A small image classifier, trained from scratch: 32-pixel images.
Rows from block 4 of a small image classifier, named by matrix and row number. Rows with one number belong to one channel. Each number is 128 + 24 x the weight over its row's rms, rounded and kept within 0 to 255. All counts start at 0.
After each channel's rows are labels from the 100 images, of 14976, where the channel reaches its highest value: "responds to" is what is common among them. Only what is clearly more common there than usual is listed. The data: retinal OCT scans (Kermany 2017). In brackets: how many of the 100, against the usual share in percent.
# convs0: expand pointwise conv (model.blocks.4.convs.0.weight, 384x96x1x1), inputs 0-95
# convs1: depthwise 3x3 conv (model.blocks.4.convs.1.weight, 384x1x3x3), a 3x3 kernel
# convs2: project pointwise conv (model.blocks.4.convs.2.weight, 96x384x1x1, transposed), outputs 0-95

convs0.362 [154 117 143 111 125 197  84  97 148  94 155 118 127 137 168 137 137  94 109 163 141 137 151 119 121 107 138 139 132 104 134 156 136 132 135  95 105 117 129 148  94 116 106 134 144 160 137 128 141 121 124 157  85  99 120 135  94 123 129 131 137  42 139 152 120 131 114 162 138 110 136 128 158 136 115 152 129 128 149 214 142 126 128 152 153  93 139 123 108 134 126 134 108 112  86 152]
convs1.362 [107 113  94 155 130 158 111  98 106]
convs2.362 [164 139  88 119 133 117 116 177 165 178 146 139 130 108 128 107 134 111 116 112 145  88 133 147 153 183 178 109 147 117 133 133 120 188 148 113 110 123 111 100 171 124 155 145 120  83 124 131  93  99 140 136 107 117 129 119 137  78 135 145 132 131 126 115 138 108 175 129  99  92 109 114 115 115 140 136 101 115 124 135  89 100  99 161 136 168 124 144 134 150 100 136 116 145 151  82]
responds to: finding: diabetic macular edema (86 vs 11.7)

convs0.103 [146 119 162 135 145 147  85 122 172 111 157 148  93 137 138 116 139 136  86 140  94 123 138 112 108 165 136 126 125 122 121 135 191 116 147 128  71 143 110 144 139 116 158 145 138 147 116 130 120  83 118 152 139 131 132 130 134 148 149 134 151  72 142 110 157 105 108 178 139 122 133 117 170  95 117 144 116 142  82 176 132 126  97 158 144 130 120 110 122 118 162 192 106 140 157 137]
convs1.103 [180 153 146 148 116 111 146 136 146]
convs2.103 [124 124 143 134 157 130  94 219 144 106 132  84 217 117  96 107 101 122 123 132 148 165 142 142 133 171 157 149 140 112 123 117 116 128 136 153 138 135 130 136 122 141 125 142 134 128 119 112  94 115 105 149 106 147 182  98 122 148  96 114 101 169 135 147 112 110 106  89 101 106 106 135 127 111 120 108 118 145 163 124 128 125 105 150 152 124 161 125 170 117 118 142 107 142 139 142]
responds to: finding: drusen (69 vs 7.4)

convs0.95 [106 163 127 126 109 105 138 142 109 103 116 112 143  77 111 127 201 135 107 100 117 127  91 126 132 121  34 115 132 162 103  96 128  97 142 130 107 125 114 129 117 115 140 170 122 143 127 133 146 127 178 124 111 133 156  90 133 124 158 130 132 121 140 158 110 144 124 110 126 131 150 114 106 146 176 119 103 135 127 147 124 149  94 148  90 110  82 136 159 148 135 152 108  92 147 135]
convs1.95 [145 153 147 133 110 114 100 105  83]
convs2.95 [125 118 131 108  99 138 124 149 101  80 113 115 157 127 100 116 135 147  62 152 130 120 135 136 138  94  92 136 139 115 151 143 131  92 115 135 106 142 119 138 135 144 131 111 131 188 134 122 161 121 156 124 131 158 144 145 154 158 116  99 134  89  98 141 101 105  91 118 140 118 175 115 171 165 154 133 147 118 148 143 140 150 113  97  67  76 132 116 144 129 148 178 101 116 104 145]
responds to: finding: choroidal neovascularization (97 vs 29.4)

convs0.269 [132 120 117 148  90 131 141 152 120 107 136 113 111 126 108 130 159 126 107 134 193 155 112 141 129 135 125 118 120 134 108 123 120 135 153 124 132 142 129 125 112 108 151 137 124 131 102 125 131 122 165 100  98 120 163  67 125 132 125  87 133 125  95 134 128 117 139  99 108  99 133 107 143 247 156 143 135 121 129 127  93 139 107 103  74 133 132 121 112 143  68 128 147 149 130 100]
convs1.269 [156 165 134 144 116 159 145 115 163]
convs2.269 [106 167 115 113  67 142 151 138 110 133 115 135 108 114 128 136 141 160  95 125 127  99  96  87 127 126 113  73 142 149 123 135 139 114 128 152 151 133 149 136 118 116 134  84 165 186 118 105 131  75 161 101 128 140 124 132 125 149 142  83 137  86 124 114 147 103 121 139 133 119 106 108 144 167 137 143  86  90 161  94 113 132 150 124  83 120  68 145 110 153 127 144 140 112 122 116]
responds to: finding: choroidal neovascularization (100 vs 29.4)

convs0.50 [116 175 146  98 159 104 123 143 101  90 149 101 179 152 109 109  82 162 154 122 117 120 117 128 143 143 150 151 119 150 133 123 152 110 108 153 141 148  84 156 120 126 148 144 117 135 120 142  62 117 120 140 168 146 123 128 115 149 115 111 129 160 118 108 132 112  75  88 109 178 122 167 117  97 103 121 132 121 112  98 110 140 129 112 152 142 139 122 160  92 146 114 103 116 185 138]
convs1.50 [140 141 125 132 113 121 173 179 130]
convs2.50 [118 171 143 135 140 116 107 122 147 150 113 149  98  84 109 143 154 126 119  87 181 102 146 154 137 151 161 120 121 140  89 138  98 168 183 101 124 108 151 153 120 136 118 101 101 129 121 119  89 120 141 141 130 140 112 115 112 132 110 141 111  98 164 160 131 142 152 155 140 100  84 114 139 142 126 161 108 133 148 143 110  90  91 146 148 169 108 133 142 150  79 155 137 167 161  99]
responds to: finding: diabetic macular edema (28 vs 11.7)

convs0.250 [129 158 118 142 111 156 123 102 117 130 123 156 116 152 146 156 119 156 151 119 138 120 126 110 135 118 122 123 128 134 139 144 108 134 122 126 122 119 134 217 123 131 114 125 141 133 136 132 124 122 136 164 135 137 105 150   0 120 137 124 101 121 144 133  88 153 104 128 132 138 112 158 139 126 115 134 133 125 136 136 144 142 164 139 135 110 139 135 136 115 130 117 113 106 116 139]
convs1.250 [118 107  97 109 106 105 137 162 161]
convs2.250 [157 124 149 104 142 154 110 153 185 152  90 133 136 136 126 110 139  92 143 115 119 154 130  98  93 164 150 125 138 115 112 114 138 146 144 100 137 133 138 134 108 150 124 120 168 112 104  80  97 115  97 166  84 125 141 103  80 119 112 118 122 139 128 140 159 104 104 158 138 122 113 147  83  80  63 143  64 143 121 156 140 121 130 131 185 125 133 109 127 115 129 123 146 127 133 129]
responds to: finding: diabetic macular edema (96 vs 11.7)

convs0.109 [142 133 137 115 135 134 153 112 150 115 148 121  97 138 152  83 160 109 147 122  93  96 112  93 134 162  80 139  87 144 111 210 142 122 127 118 123 169 146 124 136 121 169 166 156 132 130 162 143 151 123 133 108 118 121 131 138 125 136 137 130  88 138 132 110 121 127 140 132 110 128 147 184 108 135 105 133 140 131 163 122 197 113 114 125 104 114 109 153 191 159 131 113 102 110 116]
convs1.109 [107 127 164 104 135 119 167 124  94]
convs2.109 [133  94 147 123 122 169 141 130 113  94 124 155 106 139 122 131 124 106 121 153  87 122 125 106 103 104  91 130  84 119 125 124 130  80  94 154 149 163 144  85 130  99 151 136 156 153 136 112 129 130 137 139 121 127 154 105 161 142 145  92 146 134  68  92 139  78 145 130 106 142 161 158 146 121 115 117 135 153  90 148 147 178 120  82 124 104 115 140  98 148 181 144 145 115 108 106]
responds to: finding: choroidal neovascularization (60 vs 29.4); finding: drusen (35 vs 7.4)

convs0.26 [136 110 122 110 151 141 136 124 108  83 136 116 114 129 105 108 126 124 100 155 138 144 180 154  67 179 169 151 140 109 149 105 134 103 100 135 138  99 141 121 129  79 180 126  97 134 149 132 137 101 104 134 121 118 142 120 136 126  77 128 132 114 138  71 142 140 170 165 155 170 127 109 160 131 126 172 154 133 142 144 151 116 150 122 160 125 129 151  76 104 144 144 130 121 102 120]
convs1.26 [122 118 175 117 120 148 118 148 170]
convs2.26 [ 85 135 170 132 160 110 143 111 121 128  94 123 143  84 101 142 149 135 149  88 149 147 147 150 110 163 143 142 129 138  85  92 118 130 169 148 115 105 133 165 108 159 131 115 122 142 104 108  88 116 155 140 122 154 119 145 102 115  89 131  97 125 179 136 141 152  83 144 167 131  77 142 116 127  99 124  91 162 112 110 148  92  88 144 161 152 119 121 137 141 108 163 137 125 143 145]
responds to: finding: normal (100 vs 51.6)

convs0.221 [133 198 168 108 131 161 129 171 104 114 152 145 112 116 133 103 151 162  95 120 137 104 122  94 151 142 134 127 137 163 136 154 141 117 152 132 116 146 139 145 138 127 134 149 163 179 163 134 101  85 126 151 138 167 101 114 108 155 116 103 150  92 163 147 113  96  93  98 153 148 125 102 177 141 143 159 127 114 155 143 126 142 119 130 136 125 101 142 104 124 131 108  78 125 154  91]
convs1.221 [168 114 100 145 124 103 157 117 101]
convs2.221 [128 172 154  98  98 140 100 130 147 140 112 152  94 120 152 154 124 103 149 102 116  99  72 104 140 108 124 123 101 129 116 134 149 112 148 127 178 184 158  99 114 106  60 132 165 136 123  99 100 122 103 134 138 100 102 117 113 136 138 123 153 143 130 106 128 125 141 160 114 117 118 141 103 101 105 114  89 104 201 142 140 119 144 146 128 122 102 154 116 128 137 111 147 139 170 102]
responds to: finding: diabetic macular edema (90 vs 11.7)

convs0.220 [116  97  47 159 108 135 163  78  99 165 102 133 135 127 160 153 117 153 136 131 123 163 136 120 120  62 123 102 157 132 146 112  78 115  97 146 138  94 134 111 119 131 105  90 133 133 118 112 159 113 147 120 128 144 155 147 134  94 140 137 111 170 129 121 130 151 178 130 109 136 135 137 110 129 119 124 131 114 100 115 136 118 140 118 130 122  98 140 102 105 117 131 171 111  67 158]
convs1.220 [140 111  92 151 113 120 111  91  96]
convs2.220 [115 106 142 147 140 148 162 107 105 121  77 106 129 131 144 135 119 131 119 148  99 178 146 119  60  91  96 139 104 115 114  94 134 103  95 160 169 133 136 123 102 115 112  90 145 140 149 117 143 157 128 155  89 140 132 156 109 129 120 113 129 144 103 113 155 126 124 146 172 156 140 167 105 102  99 115 130 158 120 111 170 147 132 107 148 121 147 102 128 114 157 138 159  96  83 175]
responds to: finding: drusen (25 vs 7.4)

convs0.334 [ 82 147 165 102 108 105 141 136 114 110 119 154 129  93 106  96 159 119 108 107 137 109 115 126 145 134 104 130 107 152 125 182 143 161 139 115 114 130 137 168 146 110 133 145 120 117 110 164 119 181 146 133 123 154  97 123  97 108 159 125 130 137 148 141 103 153 105  98 123 108 128 102 118 150 128 145 123 144  90  95 117 147  95 117 101 124 155 136 193 196 119 120  86  92 165 135]
convs1.334 [141  92 158 144 102 152 131  95 143]
convs2.334 [ 95 133 106 129  86  97 187  96 127 147 124 110  86 132 147 152 125 180 109 130 146 114  95 126 130 125  98 104 135 147 117 146 120 103 132 145 146 147 178  95 162  95 155 118 124 151 153 131 144 134  89  68 169 137 106 151 171 117 151 139 135 131 130 113 108 164 194 116 130 141 109 118 138 142 139 112 158  97 125 122 146 145 140 120  90 110  93 150 130 112 106 125 121 156 133 133]
responds to: finding: choroidal neovascularization (80 vs 29.4)

convs0.5 [132 106 112 118 108 176 132 115 155 165 101 121 130 145 151 165 126 138 134 112 145 132 160 142 126 102 146 156 145  88 141  97  85 162 139 114 150  90 176 134 146 146  83  49 114 126 109 135 153 160  96 150 111  96 109 141  89 120 126 128 117 124 119 118 106 154 138 121 159 120 120 122 130 154 133 161 171 126 138 138 141 108 191 121 128 159 121 129 103 110 129 120 143 121  80 139]
convs1.5 [140 190 150 129 104 118 124 120 124]
convs2.5 [106 104 121 145 115 163 151 125 101 120 139 101 142  99 103 123 114  85 119 157 111 132 125  96 129 129 125 101 109 173 148 164 114 118 116 164 126 125 178  89 116  82 177 156 145 161 133  96 128 128 118 121 164 140 157 128 179 147 114 121 134 143 121 136 139 105 187 144  62 124 138 142 146 121 141 118 136 135 134  99 147 154 121 123 105 111 121 159  83 185 133 136 134 135 100 123]
responds to: finding: drusen (48 vs 7.4)

convs0.77 [133 130 148 120 129 142 146 110 151 109 120 149 126 164 142  82 148 112 128 118 144  92 132 137 174 124 108 122 120  85 112 175 142 150 119  95 108 153 122 144 141 155 135  88 133 126 157  89 118 124 123 135 114 162  55 161 107 139 123 144 131  94  92 146  78 136 100 115 165 101 130 141 149 146 118  95 108 134 140 157 144 133 139 115 122 131 144 124 154 168 121 159  80  64 135 135]
convs1.77 [157 141 104 110 129  86 142 139  95]
convs2.77 [108 123 100 104 130 100 147  99 122 112 134 134  95  87 107 146 125 132 129 109 164 117 133 156 163 101 118 126 120 126 132 126 101 131 163 130  80  98 135 147 167 130 157 172  99 113 120 151 120 139 127  80 189 115 125 120 157  79 154 154 116 127 148 146 122 155 136 122  62 149 112 126 136 150 154 116 148 132  62 119 129  94  76 114 100 125 126 142 135 143 109 138 103 119 151 112]
responds to: finding: normal (87 vs 51.6)

convs0.381 [157 123 123 122  92 154 125 142 156 151 102  73 119 164 101  67 136 118 100 130 156 175 114 119 122 162 130 144 116 115 109 110 124 129 171  92 119 138 145 115 119 129 178 119 139 129 110 125 144 142 100 137  57 121 129  74 136 146 104 105 125 113 100 137 113 121 156 114 123 103 139 124 166 195 137 144 127 111 114 138 119 137 107 129  87 139 117  82 154 122  96 149 127 121 113 126]
convs1.381 [109 133 158 121 123 131 111 134 187]
convs2.381 [139 121  98 113  85 154 145 142 147 118 107 124 120 130 154 117 120 151  95 168 135 117 121 106 137 133 143  91 148  98 129 158 137 124 115 142 109 139 149 135 150  86 190 147 145 153 106 114 135  79 102  91 126 142 154 120 151 107 163  81 134 126 121 126 141  93 127 142 126  84 152 104 170 173  99 164 104 114 121 169  94 144 137 123 100  97 111 161 110 171 128 158 143 126  99 112]
responds to: finding: choroidal neovascularization (99 vs 29.4)

convs0.276 [ 78 158 137 117 123 104 113 139  84 112 122 111 129  46 123 120 143 109 117  93 120 114 106 109 139 112 114 119 113 163 123 151 154  96 132 166 141 151 139 106 124  73 123 136 113 132  97 159 113 121 136 130 149 121 147 106 129 136 202 141 170 140 147  97 111 126 150 134  66 135 125 122 114 141 143 143  97 136  98 100 103 144 115 148 114 154 100 167 152 144 128 109 107 116 153 126]
convs1.276 [110 112  83 153 143 116 126 133 168]
convs2.276 [115 110 121 126  84 124 128 155 101 116 147 134 150 125 113 129 148 140 108 164 117 112  96 113 135 106  87 113 126 154 141 123 144  82 104 140 131 124 109 120 125 113 141 135 134 165 113 132 183 135 166  86 142 117 137 116 181 140 159  98 116 133 137 118 115 103 114 111 110 135 157 135 134 163 179  85 148 103 150  77 122 165 169 112  66  76 111 164 143 117 127 114 119 116 100 135]
responds to: finding: choroidal neovascularization (95 vs 29.4)

convs0.33 [129  86 165 130 145 101 103  71 183 126 136 141 169 123 136 140 127 116 110 153 124 127 159 156 130 148 166 152 134  86 123 141 163 145 130 111  83 138 108 119 112 106 136 161  98 128 102 123 145 128 105 113 102 149 130 130 149 137 141 156 123 100 144 145 124 123 156 127 131  67 163 102 108 117 104 110 125 110 133 183 148 134 111 149 146 134 111 127 124 156 136 209 140 135 132 164]
convs1.33 [101 123 129 106 146 152  83 122 158]
convs2.33 [130  85 120 139 130 145 144 142 124 157 117  98 130 100 124 109 130 125 137 145 122 187 149 123  71 179 163 123 104 132 128 139 115 167 146 146 111  76 142 157 122 125 184 165 137 113 102 150 138 142 141 158 119 131 176 108 120 119 128 114  81 155 154 134 170 115 152 144 107 107 113 153 135 127 117 156 116 164  90  98 141 123  75 142 140 142 152 109 126 158 133 145 156 113 109 145]
responds to: finding: diabetic macular edema (47 vs 11.7)

convs0.246 [160 171 112 167 124 114 117 135  91 136 141 129 178 106 147 140 126 110 148  97 109 102 105 114 165 144 123 124 129 167 183 108 134 141 103 136 116 112 140 107 118  85 136 154 124 102 172 151 116 116 115 125 140 137 127 111 114 144 124 148 190 134 122  97 120 158 146 107 149 150 132  98  88 125 168 135 125 100 141 113 132 155 161 139 126 146 163 183 125 118 127  83  66 124 138 125]
convs1.246 [131  96 164 130 109 162 102 114 151]
convs2.246 [ 83 133 107 113  98 116 139 114 110 131 134 165  98 100  99 169 132 139 137 140 145 114 100 116 141 137 113  71 138 145 125 123 127  97 152 152  99 120 128 134 121 102 177 169 141 146 125  75 124 112 139  77 185 144 139 137 162 126 150 132 114 111 167 122 150 133 164 156 106 140 123 128 120 146 132 108 103  99 105 105 151 120 118 145  91 110  94 191 114 133  87 157 144 127 144 123]
responds to: finding: diabetic macular edema (57 vs 11.7)

convs0.112 [146 130 157 152 145 105 120  78 150 111 161 130  79 144 117 114 135 110 105 141  60 119 127 117 102 145 110 145  98 134 103 107 151 108 126 123  73 133 108 139 116 127 175 164 128 139 144 161 134 122 124 143 141 122 149 129 138 105 156 129 127  95 122 141 148 120  99 158 132 156 119 171 158 106 137 112 137 156  98 139 143 172  87 120 137 121 115  83 157 113 192 166 125 137 151 153]
convs1.112 [157 152 156 139 140 137 157 164 149]
convs2.112 [111 124 151 132 128 145 111 163 116  73 134 137 199 160 135  94  60 153  97 164 134 168 122 110 118 111 116 118 147 115 153 175 152 105 114 129 141 155  87 124 109 120 101  98 151 156 122 107 124 136  99 137  96 144 153 142 133 170 105 108 148 131 115 118 121 101  94  89 176 126 144 148 118 116  90 116 143 118 112 128 144 136 153  95 134 113 153 102 119 139 122 134 133 108 122 162]
responds to: finding: drusen (75 vs 7.4)

convs0.85 [ 96 119 138 137 150 178 119  95 116 134 137 168 139 144 147 143 106 158 115 169 140 123 143 125 137 101 141 103 135 132 125 170 144 113 110 148 143 145 120 119  77 124 108 107 141 201 108  49 107  80 139 119 156 171 105 151 121 190 106 113 132  98 142 152 113 104 139 122 132 103 129 127 146 121  92 125 128 126 166 132 134 137 143 141 142 106 105 142  83 124 114 134 138 141 107 142]
convs1.85 [112 101 141 102 103 134  78 124 141]
convs2.85 [139 110 162  85 138 159 144 127 120  96 102 115 130 148 145 137 113 112 117 131 101 142 135 118  87  94 114 164  95 100 126 105 146 101  91 152 173 143 138 106 116 126 125 113 147 146 143 109 137 159 107 170 115 114 146 126 115 137 125  98 140 120  84 111 146 123 105 144 140 155 156 164 111 101  97 114 137 158 154 132 169 167 157  61 142 109 156 114 111 120 171 116 145  91 108 172]
responds to: finding: choroidal neovascularization (61 vs 29.4); finding: diabetic macular edema (32 vs 11.7)

convs0.159 [175 131 124 160 134 152  89 101 110 132 203 113 142 173 156 137 128  97 118 132 102 125 124 123 145 113 115  96 151 135 135 134 170 113 104 101  92 124  79 124  79  93 148 157 137 136 153 106 125  79 147 140 128 138 116 132 126 171 139 130 192 102  84 108 137 125 129 122 152 128 169 123 111 110 117 136 114 118 116 178 112 147 133 141 139 110 132 150  94 123 141 143 109 128 110 140]
convs1.159 [177 111 114 146 107 113 156 111 113]
convs2.159 [125 103 166 127 167 158 109 146 120 114 118 131 153 142 123 117 136  82 158 135  98 178 167 131  89 139 138 149 109 109 123 107 144 122 116 145 138 107 109 152  99 154 115 132 151 136 128 121 115 151 143 168  90 106 140  97  79 125 106 100  86 151 124 141 180 119  99 152 133 130 124 165 114  90 104 123 110 164 111 118 149 137 112 127 177 131 136  93 158 145 169 131 162  79 123 149]
responds to: finding: diabetic macular edema (33 vs 11.7)

convs0.337 [129 189 136 113 114 104 129 152 127  75 111 143 120 115 137 102 164 153 134  80 124  99  99  90 135 132  61 149 102 157 131 179 126 117 162 110 132 154 136 158 133 122 142 156 160 137 128 145 132 128 153 126 101 154 113 127 125  98 138 116 128 114 171 125 135 127  95 150 152 119 131 123 165 125 131 127 122 126 125 193 115 162 127  79 105 108 126 135 117 182 139 151 137 134 154 107]
convs1.337 [ 99 126 160 108 141 118 168 119  96]
convs2.337 [161 100 127 114 135 167 121 123 145 132 122 127  99 152 134 140 139  81 139 129  77 109 131 125 106 105 101 145  88 119 124 119 142 121  92 111 139 156 147  72 116  98 129 139 126 111 109 147 136 154 120 156 107  83 153 108 144 144 173 124 164 133  64  85 139 114 142 149  88 150 151 148 126 118 121 139 144 151  93 171 134 173 150  95 132 113 118 150 117 138 186 107 141 117 118 115]
responds to: finding: choroidal neovascularization (75 vs 29.4)

convs0.312 [165 109 154 138 117 126 102 160 163 105 155 101 158 132 110 112 179  72  89 131 130 149 102 124  94 160 102 152 116 124 108 127 167 122 162 116  93 174  98  91 114 163 160 168 144 126 154 128 132  98 126 139 102 114 167 105 170 118 119 116 179 106 108 124 153 115 115 163 130 126 122 129 155 140 163 117 100 134 139 142 139 125  99 118 104 107 123  96 159 122 136 150 126 148 146 130]
convs1.312 [118 113 144 115 117 144 162 145  77]
convs2.312 [126 139 155 135 137 139 121 188 113 120 107 122 166 132 115  54 130 146 118 137 121 131 126 116 134 119  96 147 113 115 114 107 140  90 100 125 153 170 139 101 122 132  90  71 129 134 127 136 130 140 133 124  94 136 122 107 128 167 102  96 148 178  97 106  83  93 104  63 166 121 164 126 139 138 157 114 138 131 130 102 132 169 158 116 125 104 140 109 154  98 143 123 112 151 117 124]
responds to: finding: choroidal neovascularization (66 vs 29.4); finding: drusen (33 vs 7.4)

convs0.94 [141 152  81 183 108 119 156 145 119 137 139 140  87 114 133 165 130 125 124 131 174 114  98 128 126 150 113  80 137 135  90  97 102 128 118 161 140 104 129 126 128  85 130 153 146 145 122 128 132  63 159 100 137 123 179  99 113 114 152  97 125 128 110 131 125 137 127  94 139 124  79 114 116 153 143 106 103 120 141 106 109 123 144 152 111  77 113 149 130  98  68 104 121 131 137  95]
convs1.94 [178 120  95 125 137 142 105 125 155]
convs2.94 [133 170 130 117  93 167 117 120 116 126 125 165  83 136 138 139 141 111 128 125 124 106  85  78 139 121 110  73 134 145 115 125 148  99 138 114 141 155 154 119  98  97 117 111 179 167 137  81 113  86 137 127 125 140  95 131 112 167 115 105 163  90 118 136 126 116 154 146 148 115 126 103 135 140 117 140  61 106 167 150 127 140 142 155 122 110  78 157  99 150 121 138 130 136 133 100]
responds to: finding: choroidal neovascularization (73 vs 29.4)

convs0.348 [139 127  96 199 131 121 141  78 114 125 129 100  87 128 152 105 138  91 158 126  78 125 122 110 122 116  92 114 110 150 115 162  94 128  94 140 128 115 141 134 100 130 111 121 134  92 138 172 140 156 152 123 144 115 130 145 148 134 166 140  94 115 118 174 116 139 141 137 110 136 106 141 148  92 120  96 126 171 127 104 118 144 111 137 142 106 190 111 172 115 143 102 100 144  95 159]
convs1.348 [167 152 167 116 115 103 109 134 113]
convs2.348 [105 101 120 154 111 133 105 120 126 129 154 174 146 157 154 117  86 137 148 170 131 156 127 102 140 156 132  71 161 119 147 168 131 113 126 131 133 121 121 139 124 106 119 161 154 146 163 106 115 114 106 100 142 114  82 187 136 120 101 153 128 160 149 113 160 122 165 171 174 117 107 123 110 114 100 139 108 113 103 171 117 108 126 185 138 138 112 155  95 151 112 127 138 119 118 107]
responds to: finding: drusen (48 vs 7.4)

convs0.156 [157 119 118 129  81 117 132 127 129 102 119 136 154 123 142 148 154 117 124 126 132 172 117 135 115 140 104 135 133 117 141  95 117 135 127  98 109 103 122 101 126 114 130 173 116 102 146 124 212 157 132 110  71 117 179  89 113 142 120 146 129 147 116 121 125 150 156 110 184 128 158  93  88 174 178 145 124 131 116 168 144 136 119 126  80 128 148 152 154 129 103 125 113 108 124 151]
convs1.156 [141 149 129 155 109 105  90 145 162]
convs2.156 [143 127  95 155  83 145 163  92 114 153 124 142 116 119 140 153 150 192  67 149 142 118 137 121 129 118 119 111 167 146 141 135 118 142 127 123 105  99 126 161 152 111 134  91 134 161 122 138 181  99 153 107 135 190 126 166 129 114 142  87 118 134 137 134 130 116 113  97 140 116 150 107 145 174 142 169 142 106 128 112 111 136 125 130  82  88 118 124 101  99 128 160 117 142  94 127]
responds to: finding: choroidal neovascularization (98 vs 29.4)

convs0.204 [113 203 148 101 120 133 137 168 116  87 116 124  96  84  88 123 157 103  94 104 127  90  90 110 126 137  89 116 128 161  87 113 137 101 145 139 130 134 128 145 141 122 165 147 151 171 107 110  93  87 160 140 130 132 159  92 127 125 143  94 144  91 127 140 122 118 101 130 120 129 116 115 152 137 136 134  83 152 153 141 101 151 101 119 112 105 102 144 160 149 145 127 102 132 133  95]
convs1.204 [148 123 139 118  93 116 100  92  95]
convs2.204 [128 111 118 100 104 126 147 155 110  89 147 115 129 126 123 137 155 127  67 143 142 108 123 125 144 108  68 124 147 119 135 143 151  84 122 138 126 171 121 100 157 119 153 109 143 170 164  94 162  89 135 103 138 159 133 140 171 146 116 133 168  99  96 135 107 117 120 111 108 114 169  99 162 171 167 118 119 117 134 129 141 146 123 111  81  91 115 124 103 152 115 158  90 133 117 112]
responds to: finding: choroidal neovascularization (73 vs 29.4); finding: drusen (26 vs 7.4)

convs0.49 [142 142 145 136 141 115 124 127 142 165  94 148 122 131 109  64 112 144 129  93 131  73 138 104 159 109 139 148 111 137 146 145 137 129 139 120 140 161 138  93 160 149 140  93 118 110 157 138 105 129 112 136 132 181  95 131 141 109 121 150 148 135 122 104 148 116 150 127 116 104 159 110 159 140 133 172 142 127 110 130 102 155 142  44 131 177 126 144 100 149 144 146 162 188 130 119]
convs1.49 [157 134 162  97 129  84 143 119 130]
convs2.49 [130 170 112 109 113 134 112 157 147 144 141 130 104 101 112 141 155 124  91  93 160  75 128 116 156 156 142 105 128 155 129 135 107 147 170 116 122 133 169 103 147  82 133 105 125 139 110 134 113 110 115 135 123 124 139  83 138 141 141 137 139  92 138 139 122 128 177 135 103  83 113  80 142 150 150 159 122 109 133 151  95 138 144 141 112 147  89 174 102 163  93 149 114 177 147  83]
responds to: finding: diabetic macular edema (53 vs 11.7)

convs0.10 [153 146 160 130 132 113 104 128 151 152 129  81 131 105 138 132 152 110 128 102  37 109 121  95 126 131 106 138  89 134  95 128 145 104 153 130 124 154 163 121 121 125 104 143 141 143 126 194 128 129 115 162 116  61 155 106 132 124 163 151 136 104 140 133  96 129 137 146 128 108 107 126 151  98 139 130 105 150 169 133  94 141 129 154 141 124  90 120 141 138 196 122 127 130 122 123]
convs1.10 [108 114 105 121 111 104 166 159 155]
convs2.10 [129 111 135 133 176 133 118 129 137  82 110 115 175 120  97 137 133  95 152 138 135 163 166 159 130 111 120 157 114 104 124 125 104 132 102  95 108 102 136 165 121 164 111 162 106 110 127 146 124 193 126 140 112 129 124 115 128 123 118 140 103 131 124 169 103 157  66  93 106 161 129 142 123 139 127 108 169 162 126 139 159 138 107 102 151  99 180 116 165 132 141 123  88 101 115 150]
responds to: finding: drusen (57 vs 7.4)

convs0.190 [100 129 116 127 151  77 133  98 118 122  91 102 109 112 119 142 119 154 120 115 122 122 165 160  89  68 136 145 134 127  89  85 121 111 129 159 150 113 120 139 154 148 109  96  82 103 108 161  97 131 141 119 162 127 145 168 129  98 188 163 102 141 120 127 129 160 137 150 114 139 112 125 118 112 115 133 136 156  92 128 128 100 108 108 159 174 126 111 148  79 133 153 151 142 121 163]
convs1.190 [109 109 153 119 123 179  99 119 140]
convs2.190 [146 158 168 137 112 161  85 125 109 148 156 149 127 155 142 109 147 150 153 103 111 157 107 114 107 130 122 137 113 178 148 137 158 130 156  83 123 140 103 147  72 125  95 121 150 115 150 138 126 150 155 171 113 117  63 125  73 162 115  92 140 138 153 112 138  97 107 143 150 133 141 152 112 113 145 179 131 104 131 137 109 111 109 154 133 152 115 100 124 110 155 104 139 111 156 110]
responds to: finding: diabetic macular edema (67 vs 11.7)

convs0.132 [ 85 149 146  80 110 115 116 144 112  94 160 118 136 121 138 140 128 146 148  97 153 119 113 123 172 126 123 143 135 144 156 154 129 132 144 149 105 143 121 156 115 149 104 135 154 141 153 132 110 124 132 136 154 139 105 135  80 104  96 117 101  99 159 185 127 113  47 121 106 136 100 139 119 142 133 105 104  96 131  91 126  95 112 126 117 119 138 107 159 146  89 130  91  73 171 115]
convs1.132 [112 140 156  98 137 151 119 168 156]
convs2.132 [119 169 152 122  96 113 120 109 134 161 145 129 103 140 147 126 144 160 115  92 136 111  68 101 117 151 142 103 142 166 112 155 190 125 168 119 127 189 119 116  88 103 132 114 147 141 102 125 112 106 115 118 150 126 107 129 113 164 144 132 177  98 138 111 145 122 153 145 126 101 119  98 104 116 117 154 113  87 142 128 100 131 112 133 123 158  69 129 112 130 107 132 144 167 162 100]
responds to: finding: diabetic macular edema (94 vs 11.7)

convs0.373 [100 161 143 115 137 113  83 168  96 138 120 139 204  92 115 100 100 111 138 119  98 115 105 118 163 136 131 126 120 167 173 147 153 151 104 123 131 118 120 121 128  92 108 147 116 105 117 139 115 156 131 122 121 148 115 111 122 132 127 129 146 159 172 113 138 116 129 106  88 115 130 108  65 115 122 146 114 110 130  83 119 143 138 138 124 158 162 180 163 142 120  75 102 118 158 129]
convs1.373 [161  88 161 137 134 144 142 107 108]
convs2.373 [ 75 138 125 122 109 141 185  75 117 109 106 107  91 122 131 181 104 169 107 120 156 123 144 125 107 125 133  99 122 139  97 132  97 111 123 168 153  98 185 140 133  97 161 138 121 195 108 107 108 126 110 107 171 143 132 129 126 142 149 100 118 109 127 159 131 160 164 146 141 132  98 116 144 148 105 132 143 139 122 136 161 145 145  93 118 111 102 155 123 146 115 143 136 114 121 160]
responds to: finding: diabetic macular edema (92 vs 11.7)